Weights of a small autoregressive pixel model: batches of 256, 10.2 epochs.
Rows from block 2, named by matrix and row number. Rows with one number belong to one neuron. Each number is 50 + 10 x the weight over the matrix's rms, rounded and kept within 0 to 99. All counts start at 0.
# fc1: MLP up (model.blocks.2.mlp.fc1.weight, 1152x192), inputs 96-191
# fc2: MLP down (model.blocks.2.mlp.fc2.weight, 192x1152, transposed), outputs 96-191
fc1.717:69 53 49 41 49 75 49 47 53 49 50 51 42 58 65 37 46 48 60 51 42 43 45 48 55 48 47 41 46 47 55 54 41 29 51 51 37 48 48 39 54 55 53 51 44 47 68 48 58 47 58 44 47 56 64 60 70 47 50 39 40 38 30 17 57 48 36 50 65 41 54 67 62 28 65 57 58 63 39 43 51 56 39 55 55 26 57 44 51 64 37 59 48 53 43 47
fc2.717:41 44 47 72 46 57 60 46 65 61 43 40 49 42 49 54 40 74 34 40 47 63 50 38 61 59 51 44 60 43 29 43 58 59 36 47 61 49 52 38 39 52 57 46 62 52 41 42 50 51 47 49 54 66 22 40 45 33 57 38 42 31 38 50 49 47 38 50 59 52 31 39 37 76 41 55 51 44 60 49 47 54 42 47 37 34 76 53 50 32 76 47 35 64 55 37
fc1.718:63 70 36 60 48 41 43 37 46 60 52 44 55 51 49 66 42 58 39 61 53 52 43 55 34 44 56 35 48 39 47 43 52 34 33 49 58 36 37 47 53 57 55 56 78 59 63 50 49 72 41 59 50 51 39 47 57 59 48 41 37 37 56 52 46 36 52 61 39 42 46 59 45 51 48 51 59 59 48 58 43 53 39 52 45 46 50 58 49 55 36 51 59 42 47 46
fc2.718:45 40 72 54 59 43 55 51 50 45 58 71 51 53 51 29 53 31 58 48 39 40 54 53 58 48 47 45 50 71 42 40 55 53 40 43 47 61 61 47 41 42 53 54 54 39 25 55 62 50 57 44 56 30 48 50 47 47 45 50 52 39 45 52 69 50 40 57 52 48 35 55 50 61 55 38 43 52 56 52 53 41 55 51 54 40 49 59 28 63 58 43 49 49 64 58
fc1.719:60 44 44 49 69 54 37 54 49 59 52 54 44 48 51 43 77 62 62 41 54 58 37 42 35 51 58 39 46 49 41 54 59 36 53 43 62 53 42 46 32 67 49 70 59 66 48 51 48 42 40 51 61 64 43 44 50 44 48 66 50 56 55 65 46 45 49 53 50 46 34 42 45 61 51 43 48 68 49 36 53 53 23 35 47 34 44 65 45 57 61 48 57 60 59 57
fc2.719:38 36 58 48 43 50 59 62 56 39 51 48 60 55 56 47 45 34 59 41 45 45 39 39 49 63 41 48 44 51 44 45 52 47 71 53 49 57 37 61 46 64 48 43 48 53 53 54 62 47 53 57 47 43 58 56 55 56 39 42 61 48 48 48 50 33 60 54 25 40 52 49 55 45 62 55 55 55 64 48 51 49 55 47 57 41 53 46 57 47 62 52 51 37 57 53
fc1.720:67 52 54 47 22 55 55 48 43 44 51 48 42 44 31 56 77 44 56 63 55 43 32 49 54 44 56 76 60 48 49 48 83 49 66 55 40 49 61 52 42 63 47 56 47 48 57 31 82 33 49 65 58 41 44 68 46 63 60 37 52 53 52 43 52 60 38 43 45 60 28 37 48 73 53 39 39 58 51 47 49 49 57 46 57 48 55 48 50 52 43 62 68 31 60 51
fc2.720:54 42 55 65 65 60 48 51 54 72 59 46 24 67 57 56 49 41 65 58 60 53 43 51 60 43 40 65 52 42 53 51 41 69 48 31 35 51 41 53 30 56 44 73 41 55 47 47 53 63 56 43 48 51 61 44 52 42 44 47 43 57 30 50 58 52 49 41 34 46 55 54 51 49 52 62 50 54 44 36 51 57 55 37 47 45 47 43 44 42 61 61 49 33 55 52
fc1.721:41 81 49 59 46 41 55 68 51 52 60 41 49 35 34 57 40 42 63 52 42 43 44 82 61 69 37 44 45 49 46 86 54 49 61 56 47 40 32 42 45 60 33 52 58 41 70 42 33 41 60 55 51 37 46 49 53 40 68 41 54 67 51 42 37 39 40 53 58 57 52 39 43 61 40 48 44 57 53 57 32 49 49 49 54 46 38 44 56 59 54 47 46 58 67 42
fc2.721:57 46 30 66 69 38 63 42 47 37 27 41 67 58 58 66 39 45 52 56 49 47 48 34 41 55 52 48 28 56 34 46 50 58 54 52 49 44 58 37 44 59 47 51 58 51 43 33 41 48 59 45 72 31 40 47 48 52 27 57 65 58 34 58 39 48 52 45 35 60 47 31 62 08 69 61 39 56 59 55 52 50 32 58 38 42 56 54 45 48 44 50 41 61 53 47
fc1.722:36 45 50 45 41 51 42 46 55 61 46 46 45 63 42 58 57 60 44 52 43 55 21 52 34 49 69 57 52 44 56 59 43 51 48 53 29 46 58 58 53 41 64 40 65 63 51 61 39 47 59 54 71 52 57 69 41 52 59 54 42 56 58 39 58 56 56 44 44 46 23 19 49 84 42 62 51 65 52 71 46 53 41 36 47 38 37 47 67 58 55 61 59 49 47 43
fc2.722:54 54 39 46 54 45 67 48 53 28 37 41 40 45 39 82 39 48 62 42 39 28 45 48 68 37 46 51 55 58 39 49 59 41 31 52 63 45 44 44 51 58 49 62 55 50 57 59 40 62 35 57 53 52 57 69 42 60 62 55 60 43 57 70 49 31 37 49 49 40 56 49 52 67 64 61 25 49 48 43 58 48 57 69 63 48 40 41 62 33 60 50 52 66 49 45
fc1.723:57 67 53 79 50 48 46 39 38 60 37 51 47 71 49 37 41 58 45 45 53 54 55 48 54 53 39 50 56 60 48 47 65 44 33 46 52 51 47 39 41 57 61 57 32 52 36 40 54 44 46 47 58 55 58 59 48 58 45 48 70 57 34 39 59 48 34 62 77 38 43 59 56 42 46 56 65 62 49 56 37 61 54 61 41 50 62 54 41 52 67 37 53 42 49 36
fc2.723:49 62 45 47 46 47 84 47 46 55 57 49 41 55 37 36 69 66 46 54 47 55 55 48 59 56 58 69 54 46 50 47 63 28 60 36 51 47 47 56 53 70 61 44 61 42 50 43 60 49 54 76 37 53 37 53 39 35 56 42 30 35 48 55 44 47 47 58 46 45 71 38 55 41 59 31 55 58 61 63 41 36 60 30 39 51 44 58 56 62 58 67 52 50 38 58
fc1.724:47 50 57 54 33 55 58 30 48 56 45 39 55 36 46 60 63 56 56 37 49 19 56 58 72 43 33 53 48 37 52 51 57 50 55 45 41 69 48 59 36 56 47 50 63 41 45 47 64 67 78 74 51 46 53 50 50 37 33 47 49 69 61 59 67 67 29 39 52 43 46 42 48 58 58 53 53 54 42 54 40 47 46 50 63 47 54 45 67 52 34 47 52 38 52 50
fc2.724:57 48 53 63 51 43 38 42 81 59 58 43 59 36 43 29 44 69 39 56 57 69 64 58 57 77 41 56 52 57 29 69 50 57 40 61 28 40 29 52 71 37 46 53 57 30 59 54 48 35 52 43 53 46 39 31 40 24 58 80 48 51 53 63 59 33 63 49 25 46 32 32 44 47 59 49 63 70 41 50 40 52 54 49 56 38 70 61 52 55 39 54 41 45 49 60
fc1.725:49 41 78 72 50 55 48 30 42 39 36 56 40 52 43 41 67 47 60 50 48 39 70 57 54 45 39 42 56 54 45 55 54 62 38 33 55 56 53 49 27 62 49 52 49 48 60 57 55 46 40 51 57 52 41 66 59 65 52 62 51 70 50 54 59 39 43 72 66 43 59 37 44 43 63 50 42 41 62 64 42 53 38 66 57 48 42 44 60 34 45 59 50 59 48 63
fc2.725:43 47 55 45 56 46 51 56 60 42 49 56 45 41 57 60 49 37 33 41 42 52 48 46 44 53 63 44 64 57 49 38 63 47 46 52 64 65 57 46 62 51 45 52 53 56 45 63 43 52 55 44 43 44 46 63 41 47 46 40 52 65 67 51 38 53 59 69 45 49 35 53 67 51 51 58 54 52 55 33 45 59 26 45 55 40 46 51 58 35 42 38 60 51 56 44
fc1.727:60 24 55 48 45 55 50 67 47 50 44 47 38 56 40 47 68 47 47 52 54 42 41 47 51 62 53 42 49 50 53 55 35 36 53 50 42 38 46 58 28 45 50 55 50 58 64 52 43 32 46 50 34 41 30 51 37 58 41 50 49 47 49 48 53 49 48 63 47 54 57 41 44 39 46 58 72 49 44 66 48 37 67 59 47 52 44 53 46 65 53 53 53 58 43 57
fc2.727:39 47 42 42 53 43 56 37 37 52 53 41 53 58 61 56 47 46 64 49 49 70 37 35 43 58 16 49 60 44 53 55 54 53 62 52 42 37 36 51 59 44 62 36 48 48 54 36 43 53 52 42 41 58 56 47 54 48 73 49 54 48 41 47 49 69 58 39 38 33 54 52 40 55 49 48 62 61 38 37 60 51 50 52 47 59 61 56 49 45 62 38 57 52 35 56
fc1.728:43 62 57 51 54 66 56 42 30 47 46 41 53 46 51 54 41 48 52 61 50 59 48 41 54 44 45 61 57 42 36 45 42 48 61 27 59 68 48 32 61 57 37 51 53 49 58 36 39 48 53 53 56 60 54 52 52 58 56 46 42 46 32 48 65 50 67 27 72 44 44 64 42 47 55 47 43 45 53 50 50 45 43 44 49 44 79 52 48 38 43 57 59 50 71 58
fc2.728:53 27 56 55 56 43 73 35 43 58 41 50 61 33 44 63 54 50 47 56 25 55 57 52 47 67 43 40 37 53 47 50 57 47 50 54 44 64 63 44 47 41 43 59 51 79 47 68 50 50 65 45 58 61 68 42 54 65 45 46 40 49 41 52 42 53 42 27 41 36 43 33 42 43 64 48 51 55 55 49 60 66 39 53 54 41 48 45 49 46 42 60 47 32 48 49
fc1.729:48 28 45 61 56 62 70 49 59 59 36 59 44 39 47 50 53 48 48 42 34 44 80 72 46 50 39 57 55 47 45 44 42 54 43 55 58 55 47 48 54 35 33 50 48 36 47 48 23 68 43 46 56 44 27 63 38 58 54 56 51 48 74 46 51 56 55 54 49 53 29 42 37 61 30 64 32 64 54 62 61 55 51 55 66 53 53 32 47 55 57 51 45 75 48 49
fc2.729:45 47 37 63 66 46 55 42 55 37 56 57 70 42 38 46 36 51 43 49 31 46 47 46 24 44 57 38 51 58 48 47 46 62 42 53 36 65 45 43 62 55 52 28 60 28 35 52 54 47 66 49 41 63 62 27 48 54 46 35 55 54 43 56 64 46 47 64 56 47 41 50 62 38 81 51 49 48 35 57 55 43 35 49 49 40 51 32 58 34 59 52 39 42 47 48
fc1.730:56 46 33 67 38 44 42 55 44 52 49 47 54 61 53 42 51 23 54 49 37 55 58 41 57 57 56 45 55 52 58 39 65 43 50 46 47 70 60 55 66 34 64 54 46 52 37 57 36 51 47 46 74 40 43 60 51 34 44 55 32 43 45 45 56 56 68 39 47 64 43 68 63 65 49 39 40 65 44 44 56 29 56 58 59 49 62 35 65 47 54 68 62 56 43 46
fc2.730:67 52 44 50 34 34 57 41 46 44 58 55 52 58 53 57 57 60 60 42 38 60 38 47 53 47 57 50 31 50 57 44 42 44 31 51 41 38 69 49 35 45 49 30 49 56 34 55 61 44 29 72 36 63 60 47 62 47 49 32 49 50 46 52 58 40 39 61 42 43 62 56 67 12 41 51 41 54 35 61 59 67 62 48 32 40 37 55 58 39 56 50 43 67 38 21
fc1.731:49 73 57 39 50 52 36 38 36 35 40 57 44 44 48 53 58 61 69 44 53 45 48 45 65 56 50 70 49 41 37 48 48 64 44 34 58 63 60 45 45 58 43 60 44 49 56 40 57 44 37 62 41 43 50 83 55 41 54 54 44 38 58 52 49 48 47 56 31 39 64 49 58 59 47 59 51 59 71 58 41 45 41 56 59 63 44 54 57 32 44 48 58 50 47 48
fc2.731:52 41 70 74 62 43 43 52 63 23 56 40 49 52 30 51 46 47 53 63 42 54 55 59 50 44 50 61 64 64 60 61 61 47 60 64 50 49 64 39 52 55 32 52 44 52 68 56 71 52 35 68 62 58 58 48 44 44 42 38 58 73 50 57 54 30 36 37 42 49 71 55 53 47 63 66 41 61 34 47 50 59 49 61 52 42 67 54 42 56 62 49 65 41 47 64
fc1.732:54 33 33 54 69 50 61 72 50 47 59 56 39 53 42 48 41 39 37 48 40 45 35 65 45 47 46 39 20 60 55 63 35 43 54 38 50 49 61 54 58 51 56 51 54 42 56 53 45 37 40 51 57 37 47 62 53 62 41 41 48 55 55 57 43 47 52 39 45 53 51 43 55 58 38 54 39 54 49 53 40 36 54 48 48 50 60 58 57 46 69 54 44 53 51 62
fc2.732:51 60 72 59 60 49 47 57 45 36 53 40 48 55 58 57 39 48 50 55 63 55 50 41 66 57 63 44 70 43 37 67 74 36 26 34 61 55 45 48 45 44 67 61 41 65 48 24 46 73 52 50 51 46 45 46 56 53 70 71 30 28 53 23 51 52 43 52 58 38 48 56 35 42 56 50 60 48 57 39 40 50 35 60 52 53 57 44 23 45 60 55 53 48 62 62
fc1.733:54 43 57 44 49 43 36 62 50 50 47 34 57 54 48 51 66 48 50 39 37 42 77 44 52 69 67 54 62 60 58 41 60 46 65 64 63 70 67 42 40 61 34 56 52 28 52 47 32 43 45 46 49 44 60 50 55 67 52 51 53 50 47 59 47 47 31 64 43 41 54 51 57 50 53 55 66 55 59 61 39 57 58 51 47 67 38 57 48 66 57 43 73 64 56 45
fc2.733:62 54 10 54 40 37 46 38 67 54 50 54 40 57 56 43 56 29 38 26 62 44 55 59 52 57 55 17 63 70 62 32 54 57 45 53 62 34 44 56 54 54 58 51 47 42 44 64 59 48 44 50 42 39 51 60 67 27 35 41 64 55 40 59 62 54 44 60 23 41 42 37 50 57 55 45 49 58 29 44 41 43 44 50 41 45 55 52 49 32 64 44 43 51 58 59
fc1.734:52 50 53 55 51 49 42 43 29 67 43 54 54 55 42 52 58 52 67 62 28 43 51 57 39 46 67 52 47 40 24 51 47 64 62 43 44 64 51 34 55 52 54 65 59 61 40 34 60 47 39 53 67 44 49 60 47 35 50 47 54 39 44 50 37 63 44 49 59 41 47 46 49 74 56 52 49 59 47 54 49 39 44 60 72 50 62 51 53 54 46 41 32 61 42 47
fc2.734:41 34 59 62 48 59 35 36 53 55 52 59 54 42 41 59 70 53 34 54 53 37 46 50 47 55 31 59 58 51 57 29 50 42 58 43 44 40 45 55 43 63 50 51 38 54 47 59 67 45 49 29 57 50 46 24 43 58 58 45 52 47 45 62 62 40 45 47 46 50 48 46 39 44 59 54 59 47 55 51 53 63 49 40 62 61 46 33 49 56 38 47 49 51 54 49
fc1.735:47 49 46 42 52 50 42 44 48 42 49 58 54 51 45 47 50 66 59 63 51 36 40 36 47 37 63 55 35 52 40 59 49 53 56 38 56 58 56 37 47 50 63 56 53 48 47 32 54 52 49 61 52 65 60 63 50 52 62 48 54 52 29 49 33 66 31 46 52 51 50 17 40 44 40 42 52 56 44 50 40 58 49 55 53 58 56 47 65 62 58 51 58 47 38 65
fc2.735:54 55 37 41 59 53 48 50 44 63 55 42 63 45 44 64 64 50 45 51 43 62 55 55 43 65 53 51 63 62 55 52 53 51 37 44 33 53 59 46 48 44 35 58 60 65 58 73 33 59 38 31 70 68 58 68 55 47 42 63 39 41 67 47 51 35 44 43 55 72 52 49 60 53 47 75 41 50 40 60 42 51 50 49 47 38 48 34 45 32 25 48 51 41 47 56
fc1.736:48 48 41 44 42 57 56 49 61 46 54 44 65 62 41 63 33 58 36 47 43 38 46 69 74 55 29 49 53 38 61 40 50 41 40 52 58 44 53 60 51 62 51 61 39 58 64 50 29 66 31 47 44 31 57 58 33 60 42 23 54 33 43 44 35 51 52 45 55 46 56 51 56 43 46 39 53 47 40 71 35 46 40 53 57 64 45 36 47 50 64 46 43 56 62 53
fc2.736:45 51 39 54 32 59 49 44 54 49 45 50 55 45 70 40 39 33 53 59 56 55 42 44 62 45 55 36 49 27 51 57 54 38 46 32 38 63 48 47 50 41 48 66 55 56 33 40 42 48 61 54 56 45 71 44 61 59 53 43 63 44 41 57 56 47 51 36 50 68 47 62 41 58 39 58 57 39 31 51 51 59 49 53 51 55 55 59 57 38 51 33 44 49 46 40
fc1.737:54 48 50 56 33 55 61 36 46 64 49 65 56 51 42 36 63 53 55 61 58 52 53 36 76 57 59 65 56 52 30 37 69 56 50 34 65 69 59 48 48 57 60 67 49 41 64 24 43 55 47 43 34 58 64 28 47 52 51 46 40 47 62 56 64 56 54 37 56 37 42 64 31 53 44 61 31 54 39 50 55 69 45 57 64 32 61 54 52 37 54 60 42 36 62 52
fc2.737:52 37 59 52 41 48 66 45 65 41 52 62 23 32 60 42 51 45 59 51 48 52 38 65 51 60 57 53 44 41 35 48 65 41 63 60 57 66 43 52 62 41 48 29 38 45 38 66 60 70 56 50 65 47 61 52 60 44 37 65 35 54 46 67 56 31 38 43 47 52 53 45 61 45 56 46 49 48 41 48 60 46 56 63 48 33 43 49 42 59 33 59 60 55 59 51
fc1.738:56 35 57 54 50 60 61 48 33 65 53 39 58 41 35 40 68 57 65 43 25 51 48 70 50 38 45 64 59 34 46 50 74 55 72 32 41 63 58 34 42 45 39 37 48 64 46 43 57 61 65 58 36 69 61 60 53 54 60 49 46 66 50 54 53 32 40 43 37 48 41 35 50 58 48 47 28 56 41 73 25 57 60 55 51 54 44 36 55 69 49 41 57 52 50 58
fc2.738:47 43 59 41 41 62 45 58 69 68 52 49 34 35 30 61 29 33 33 55 61 53 56 23 50 69 53 54 34 30 44 42 32 46 26 44 55 46 46 57 53 44 55 50 46 39 51 70 57 54 50 59 58 44 53 41 37 29 58 53 51 55 44 67 44 51 49 52 46 49 61 59 45 46 64 57 44 43 30 27 61 38 53 54 61 52 60 44 31 54 35 48 46 51 51 54
fc1.739:54 44 56 62 50 29 55 48 54 51 36 49 41 69 28 73 44 49 45 47 44 25 54 40 58 47 54 61 46 57 58 43 45 59 44 69 60 66 57 56 51 68 39 31 62 65 59 52 53 45 31 65 56 43 47 50 35 61 44 34 55 51 33 61 52 32 50 67 55 33 23 39 56 44 53 46 35 59 55 55 36 71 36 54 53 43 50 62 23 45 28 54 60 42 68 39
fc2.739:47 69 55 53 56 41 56 92 32 47 40 60 66 32 61 58 60 72 46 65 41 42 39 56 62 43 59 59 39 48 66 14 29 50 60 42 57 54 38 54 16 34 61 75 53 61 73 53 34 43 42 57 53 25 31 53 43 42 54 53 29 36 45 36 71 54 52 53 53 55 60 25 53 46 81 64 46 67 61 64 60 33 51 51 39 40 59 51 49 56 55 63 43 54 50 43
fc1.740:57 52 66 55 50 54 60 46 63 52 52 54 47 39 42 46 66 46 65 41 67 49 51 43 52 61 49 38 56 53 48 42 66 61 35 49 34 55 58 34 57 51 64 41 54 49 43 56 42 62 48 50 43 45 48 66 54 61 20 50 49 33 54 35 48 59 47 47 65 40 49 38 39 43 47 49 31 50 63 50 37 70 37 52 45 52 48 50 56 51 47 69 54 41 42 34
fc2.740:50 52 42 49 51 65 48 56 42 46 51 60 43 50 38 58 57 40 50 41 43 36 48 26 63 38 49 46 56 38 54 47 47 42 31 48 46 60 48 43 64 42 41 52 51 51 36 37 48 50 45 40 52 57 78 41 43 50 38 41 55 64 43 51 47 40 42 37 63 64 50 47 62 60 40 56 57 48 41 52 49 63 51 50 56 56 52 53 63 37 47 50 54 59 47 51
fc1.741:62 48 55 52 54 57 67 55 64 43 54 54 34 58 38 52 32 27 48 57 43 51 42 36 53 65 37 41 57 51 43 55 47 50 46 41 52 45 55 22 62 56 61 74 46 45 59 42 40 48 40 67 47 54 54 48 46 69 59 51 54 42 36 54 48 40 33 58 49 52 52 35 45 59 57 44 39 53 41 49 56 53 57 61 57 36 62 59 51 48 43 42 53 46 56 66
fc2.741:51 36 46 70 52 58 48 56 55 45 55 56 42 52 33 58 72 34 44 41 45 53 44 69 58 42 71 47 52 42 38 55 63 55 63 70 45 39 55 62 44 60 51 30 39 47 56 48 38 62 47 43 45 50 48 54 44 42 66 35 41 62 57 59 61 48 57 45 52 47 68 36 67 50 41 42 66 58 39 52 43 69 61 53 64 66 52 61 45 58 63 38 27 42 38 45
fc1.742:46 55 52 39 60 49 68 49 58 54 35 42 33 50 40 62 59 47 59 53 51 64 52 54 40 55 55 39 53 34 52 63 59 55 32 45 51 53 55 49 56 40 35 26 58 31 51 53 40 47 50 55 56 55 45 24 42 30 51 53 56 50 52 52 48 36 60 68 48 65 52 54 49 56 45 41 57 37 36 53 53 72 49 47 49 43 47 50 40 48 66 44 48 49 39 30
fc2.742:53 43 52 46 51 61 38 58 43 50 36 62 49 61 54 60 43 45 56 50 57 44 35 61 48 51 56 50 47 58 50 48 46 53 53 45 36 53 54 40 44 39 50 63 42 48 51 61 42 51 52 42 47 40 57 46 54 58 40 38 52 48 48 36 54 50 44 50 44 52 61 59 48 58 38 59 49 56 55 51 55 57 53 47 42 60 43 36 46 52 37 41 39 52 49 40
fc1.743:45 62 43 46 52 31 45 31 73 30 48 39 16 59 47 65 56 62 73 40 39 54 50 58 57 49 40 64 45 48 50 47 58 27 48 58 67 54 49 42 45 48 51 42 59 41 33 53 40 38 41 56 58 60 41 44 50 56 49 40 41 46 52 58 59 46 49 57 47 40 58 51 55 33 53 52 38 54 64 40 33 47 55 53 53 46 61 62 45 57 36 44 59 58 49 54
fc2.743:60 56 46 43 54 49 61 56 19 31 45 51 54 53 56 49 45 65 55 42 53 44 50 46 40 49 44 47 75 44 27 60 39 64 39 39 56 40 43 51 53 38 61 45 43 29 55 65 55 58 22 56 43 34 36 34 53 42 39 50 48 54 67 33 36 58 48 61 52 68 63 58 34 66 58 41 50 61 41 26 66 39 30 65 66 35 64 40 41 50 50 62 53 43 48 39
fc1.744:46 50 51 45 49 43 57 34 43 60 45 45 48 59 62 68 44 39 43 41 52 44 57 50 66 39 42 72 64 61 58 55 52 44 48 46 50 42 55 42 33 52 48 49 49 40 35 58 72 55 56 57 54 30 50 47 40 56 54 49 55 60 56 58 46 56 49 57 46 59 68 51 45 50 47 53 60 49 52 57 34 51 57 66 54 41 42 50 52 62 60 45 64 36 42 59
fc2.744:36 41 33 40 57 43 40 49 48 54 53 42 29 52 52 50 56 48 64 43 50 55 54 39 52 41 38 49 49 41 47 42 40 55 44 36 48 50 49 64 53 44 60 47 30 40 39 49 46 50 52 58 39 53 56 41 51 36 66 43 48 48 42 49 48 45 48 48 46 39 48 54 51 52 60 58 62 55 54 43 57 44 58 45 41 39 58 62 60 47 43 36 43 53 38 68
fc1.745:60 58 60 51 38 55 56 39 45 56 34 49 40 49 49 51 49 48 49 39 46 36 56 47 53 31 65 56 58 44 45 58 68 55 62 65 50 68 51 54 31 50 48 51 61 51 43 43 44 62 51 70 59 46 49 58 58 72 56 67 50 49 47 55 50 39 58 47 56 50 60 48 44 50 45 43 59 33 60 52 44 46 38 54 34 35 46 52 47 34 64 51 44 54 55 44
fc2.745:54 33 48 72 42 43 56 57 57 46 35 51 54 38 36 57 58 39 51 34 51 41 40 50 40 48 51 44 46 59 54 32 48 61 53 50 60 47 53 46 55 43 42 48 57 59 57 39 50 33 49 64 62 51 45 44 39 58 54 63 58 46 49 51 53 43 48 40 44 39 49 29 53 55 30 52 52 50 49 51 53 59 37 41 42 45 49 48 55 49 42 51 36 55 57 33
fc1.746:46 48 61 49 44 66 41 68 40 24 58 43 39 63 53 57 47 38 36 59 48 45 31 38 48 48 49 34 57 56 36 28 43 41 33 36 71 30 57 64 43 59 45 47 39 37 65 47 53 32 32 38 55 44 45 47 40 71 43 50 63 55 62 37 40 40 64 52 63 27 57 56 40 52 46 61 30 57 39 68 44 66 48 50 52 48 59 50 58 52 59 60 42 58 64 38
fc2.746:57 51 40 49 62 43 54 44 58 47 39 39 63 43 39 36 51 55 62 47 69 36 58 49 47 53 42 40 62 74 40 33 45 38 42 67 41 47 26 69 70 64 52 40 61 33 55 58 70 62 73 57 59 62 62 35 61 51 56 49 33 49 50 62 38 79 34 53 48 53 52 59 66 27 48 48 42 69 39 61 38 30 48 42 61 46 52 42 37 32 46 62 61 46 60 53
fc1.747:41 53 54 35 30 36 66 47 43 58 46 59 65 54 78 60 71 58 60 39 41 32 43 62 52 71 49 46 39 51 40 56 54 49 56 54 55 58 66 45 51 34 53 36 58 48 38 49 48 61 47 67 53 40 54 45 50 47 52 49 45 47 50 62 42 45 46 52 47 39 47 46 60 67 74 47 35 63 43 83 31 52 29 52 46 38 61 42 34 51 49 63 58 60 60 48
fc2.747:59 68 38 52 32 64 65 45 34 54 57 35 42 71 25 32 42 30 53 49 44 25 36 62 49 47 31 56 35 64 65 51 62 29 38 56 67 45 68 42 41 66 67 42 39 56 64 28 60 56 67 50 69 42 41 55 58 46 51 54 58 37 60 68 55 55 57 43 70 55 41 68 44 55 28 60 50 84 62 64 47 61 40 36 45 46 38 32 42 42 19 50 50 42 57 60
fc1.748:47 39 55 42 51 61 63 49 35 52 40 52 31 60 36 44 54 43 54 38 55 47 53 61 45 44 36 52 42 28 38 68 47 62 53 42 51 54 58 55 53 61 28 53 33 32 33 41 49 49 52 45 59 49 46 48 53 47 60 53 33 42 32 59 43 36 50 70 36 38 50 67 62 55 57 75 44 42 49 54 42 43 53 52 63 42 60 53 47 61 40 54 48 61 46 55
fc2.748:73 65 54 31 45 47 38 70 41 42 52 52 31 56 61 63 37 60 50 44 42 59 62 42 46 31 47 53 47 51 57 35 59 39 40 48 47 43 60 52 61 30 50 56 56 48 49 58 53 38 46 63 56 67 58 55 51 39 48 53 39 58 33 40 54 56 48 51 82 63 50 37 41 41 52 65 38 50 51 48 57 49 41 59 42 52 54 47 24 37 52 55 50 39 50 42
fc1.749:58 49 55 48 49 50 57 45 38 42 66 52 49 57 49 47 48 53 50 56 67 36 60 32 49 64 48 56 52 47 45 59 45 51 36 56 40 54 45 46 36 48 44 41 55 43 42 49 51 52 25 51 56 64 56 62 38 58 46 42 45 45 37 49 47 20 50 56 48 55 60 38 52 23 33 52 63 48 56 57 54 61 54 64 45 37 65 55 42 32 40 44 41 72 61 46
fc2.749:43 61 60 55 59 59 44 54 51 76 49 52 59 54 46 55 53 42 51 52 55 48 47 40 51 52 57 58 36 62 54 39 54 50 51 54 44 47 63 45 51 37 34 69 45 54 44 38 44 56 47 58 75 35 66 58 55 48 47 48 55 41 33 45 53 49 44 47 54 44 36 47 46 60 38 57 42 52 37 60 55 50 62 62 51 61 42 51 67 68 54 59 45 28 58 72
fc1.750:51 64 60 56 42 34 59 53 41 45 36 41 74 61 64 21 46 60 46 67 51 47 67 55 61 46 34 45 42 64 62 44 48 53 44 54 37 58 57 33 60 56 46 51 43 45 57 38 70 49 54 68 39 47 44 32 62 45 47 43 51 41 48 47 48 54 45 45 72 37 43 57 67 68 44 61 52 43 47 46 42 46 56 49 67 41 44 49 56 38 62 57 64 56 48 45
fc2.750:55 49 55 55 45 42 54 84 53 43 47 35 40 52 50 39 47 57 36 41 52 54 52 39 41 57 68 53 78 44 33 34 49 47 37 37 58 46 48 56 35 63 70 53 49 49 26 64 56 51 29 60 47 46 55 61 53 47 42 64 51 42 46 37 46 27 67 57 53 53 54 41 76 59 73 44 42 42 63 68 54 45 48 56 52 36 41 45 66 20 52 43 45 40 57 57
fc1.751:44 62 59 47 46 56 51 52 64 56 55 37 46 48 49 50 59 71 38 52 62 34 44 43 58 40 42 35 62 45 60 39 56 43 55 60 27 65 41 48 41 31 48 52 49 54 38 33 37 43 49 46 39 52 57 49 51 70 55 54 50 51 53 47 39 47 48 51 49 44 52 44 64 49 72 49 54 51 69 44 71 40 60 49 56 33 61 50 28 42 62 59 49 67 43 47
fc2.751:48 43 55 39 43 47 70 41 61 57 58 53 46 46 57 57 47 46 32 47 46 54 60 50 39 59 62 62 52 63 40 71 43 55 59 73 36 44 56 46 62 55 61 40 58 50 38 37 70 53 50 45 41 46 62 49 42 46 67 46 43 53 49 54 56 43 51 52 53 59 27 40 51 61 36 58 58 49 51 51 55 55 50 42 50 62 45 61 51 47 52 32 51 52 48 53
fc1.752:68 53 54 55 33 53 56 43 44 47 46 44 53 48 31 81 59 48 55 40 50 45 48 48 65 46 60 51 51 59 48 44 46 47 62 34 45 34 50 49 59 47 61 74 44 39 35 66 56 62 45 66 65 42 51 57 46 60 61 57 64 41 54 33 56 55 45 55 56 50 49 57 61 49 45 60 41 53 47 47 48 51 51 70 39 50 53 46 42 62 52 52 31 62 56 59
fc2.752:51 41 48 40 46 40 48 41 57 44 54 39 44 48 40 57 59 40 59 67 36 39 65 45 52 33 56 68 58 43 46 57 60 48 60 39 49 59 38 52 52 59 52 45 43 49 40 43 56 56 49 35 45 33 56 49 57 31 57 63 54 52 41 41 37 46 41 38 43 46 46 42 63 63 43 42 50 59 52 36 50 53 64 59 52 67 54 37 61 45 56 53 55 42 47 51
fc1.753:68 41 36 65 42 61 48 54 37 45 31 56 49 46 55 50 68 44 45 48 40 57 64 43 34 43 44 51 46 41 42 62 44 59 55 70 52 43 41 48 58 48 46 58 55 38 62 32 54 65 30 60 43 65 58 58 57 56 48 46 52 32 44 45 60 73 36 51 42 38 41 57 61 51 50 57 48 44 52 71 54 52 46 40 26 56 31 46 34 44 47 58 39 38 49 29
fc2.753:46 32 53 45 53 41 56 47 68 36 39 46 29 49 36 51 47 44 27 46 41 57 51 44 47 43 60 47 38 37 55 43 37 66 60 26 39 35 52 51 51 66 67 47 61 42 57 75 34 55 46 37 40 70 64 36 33 46 44 43 45 38 78 42 56 54 60 50 48 60 49 38 50 46 55 35 54 55 60 45 45 43 50 52 65 48 52 57 41 46 62 44 43 59 47 64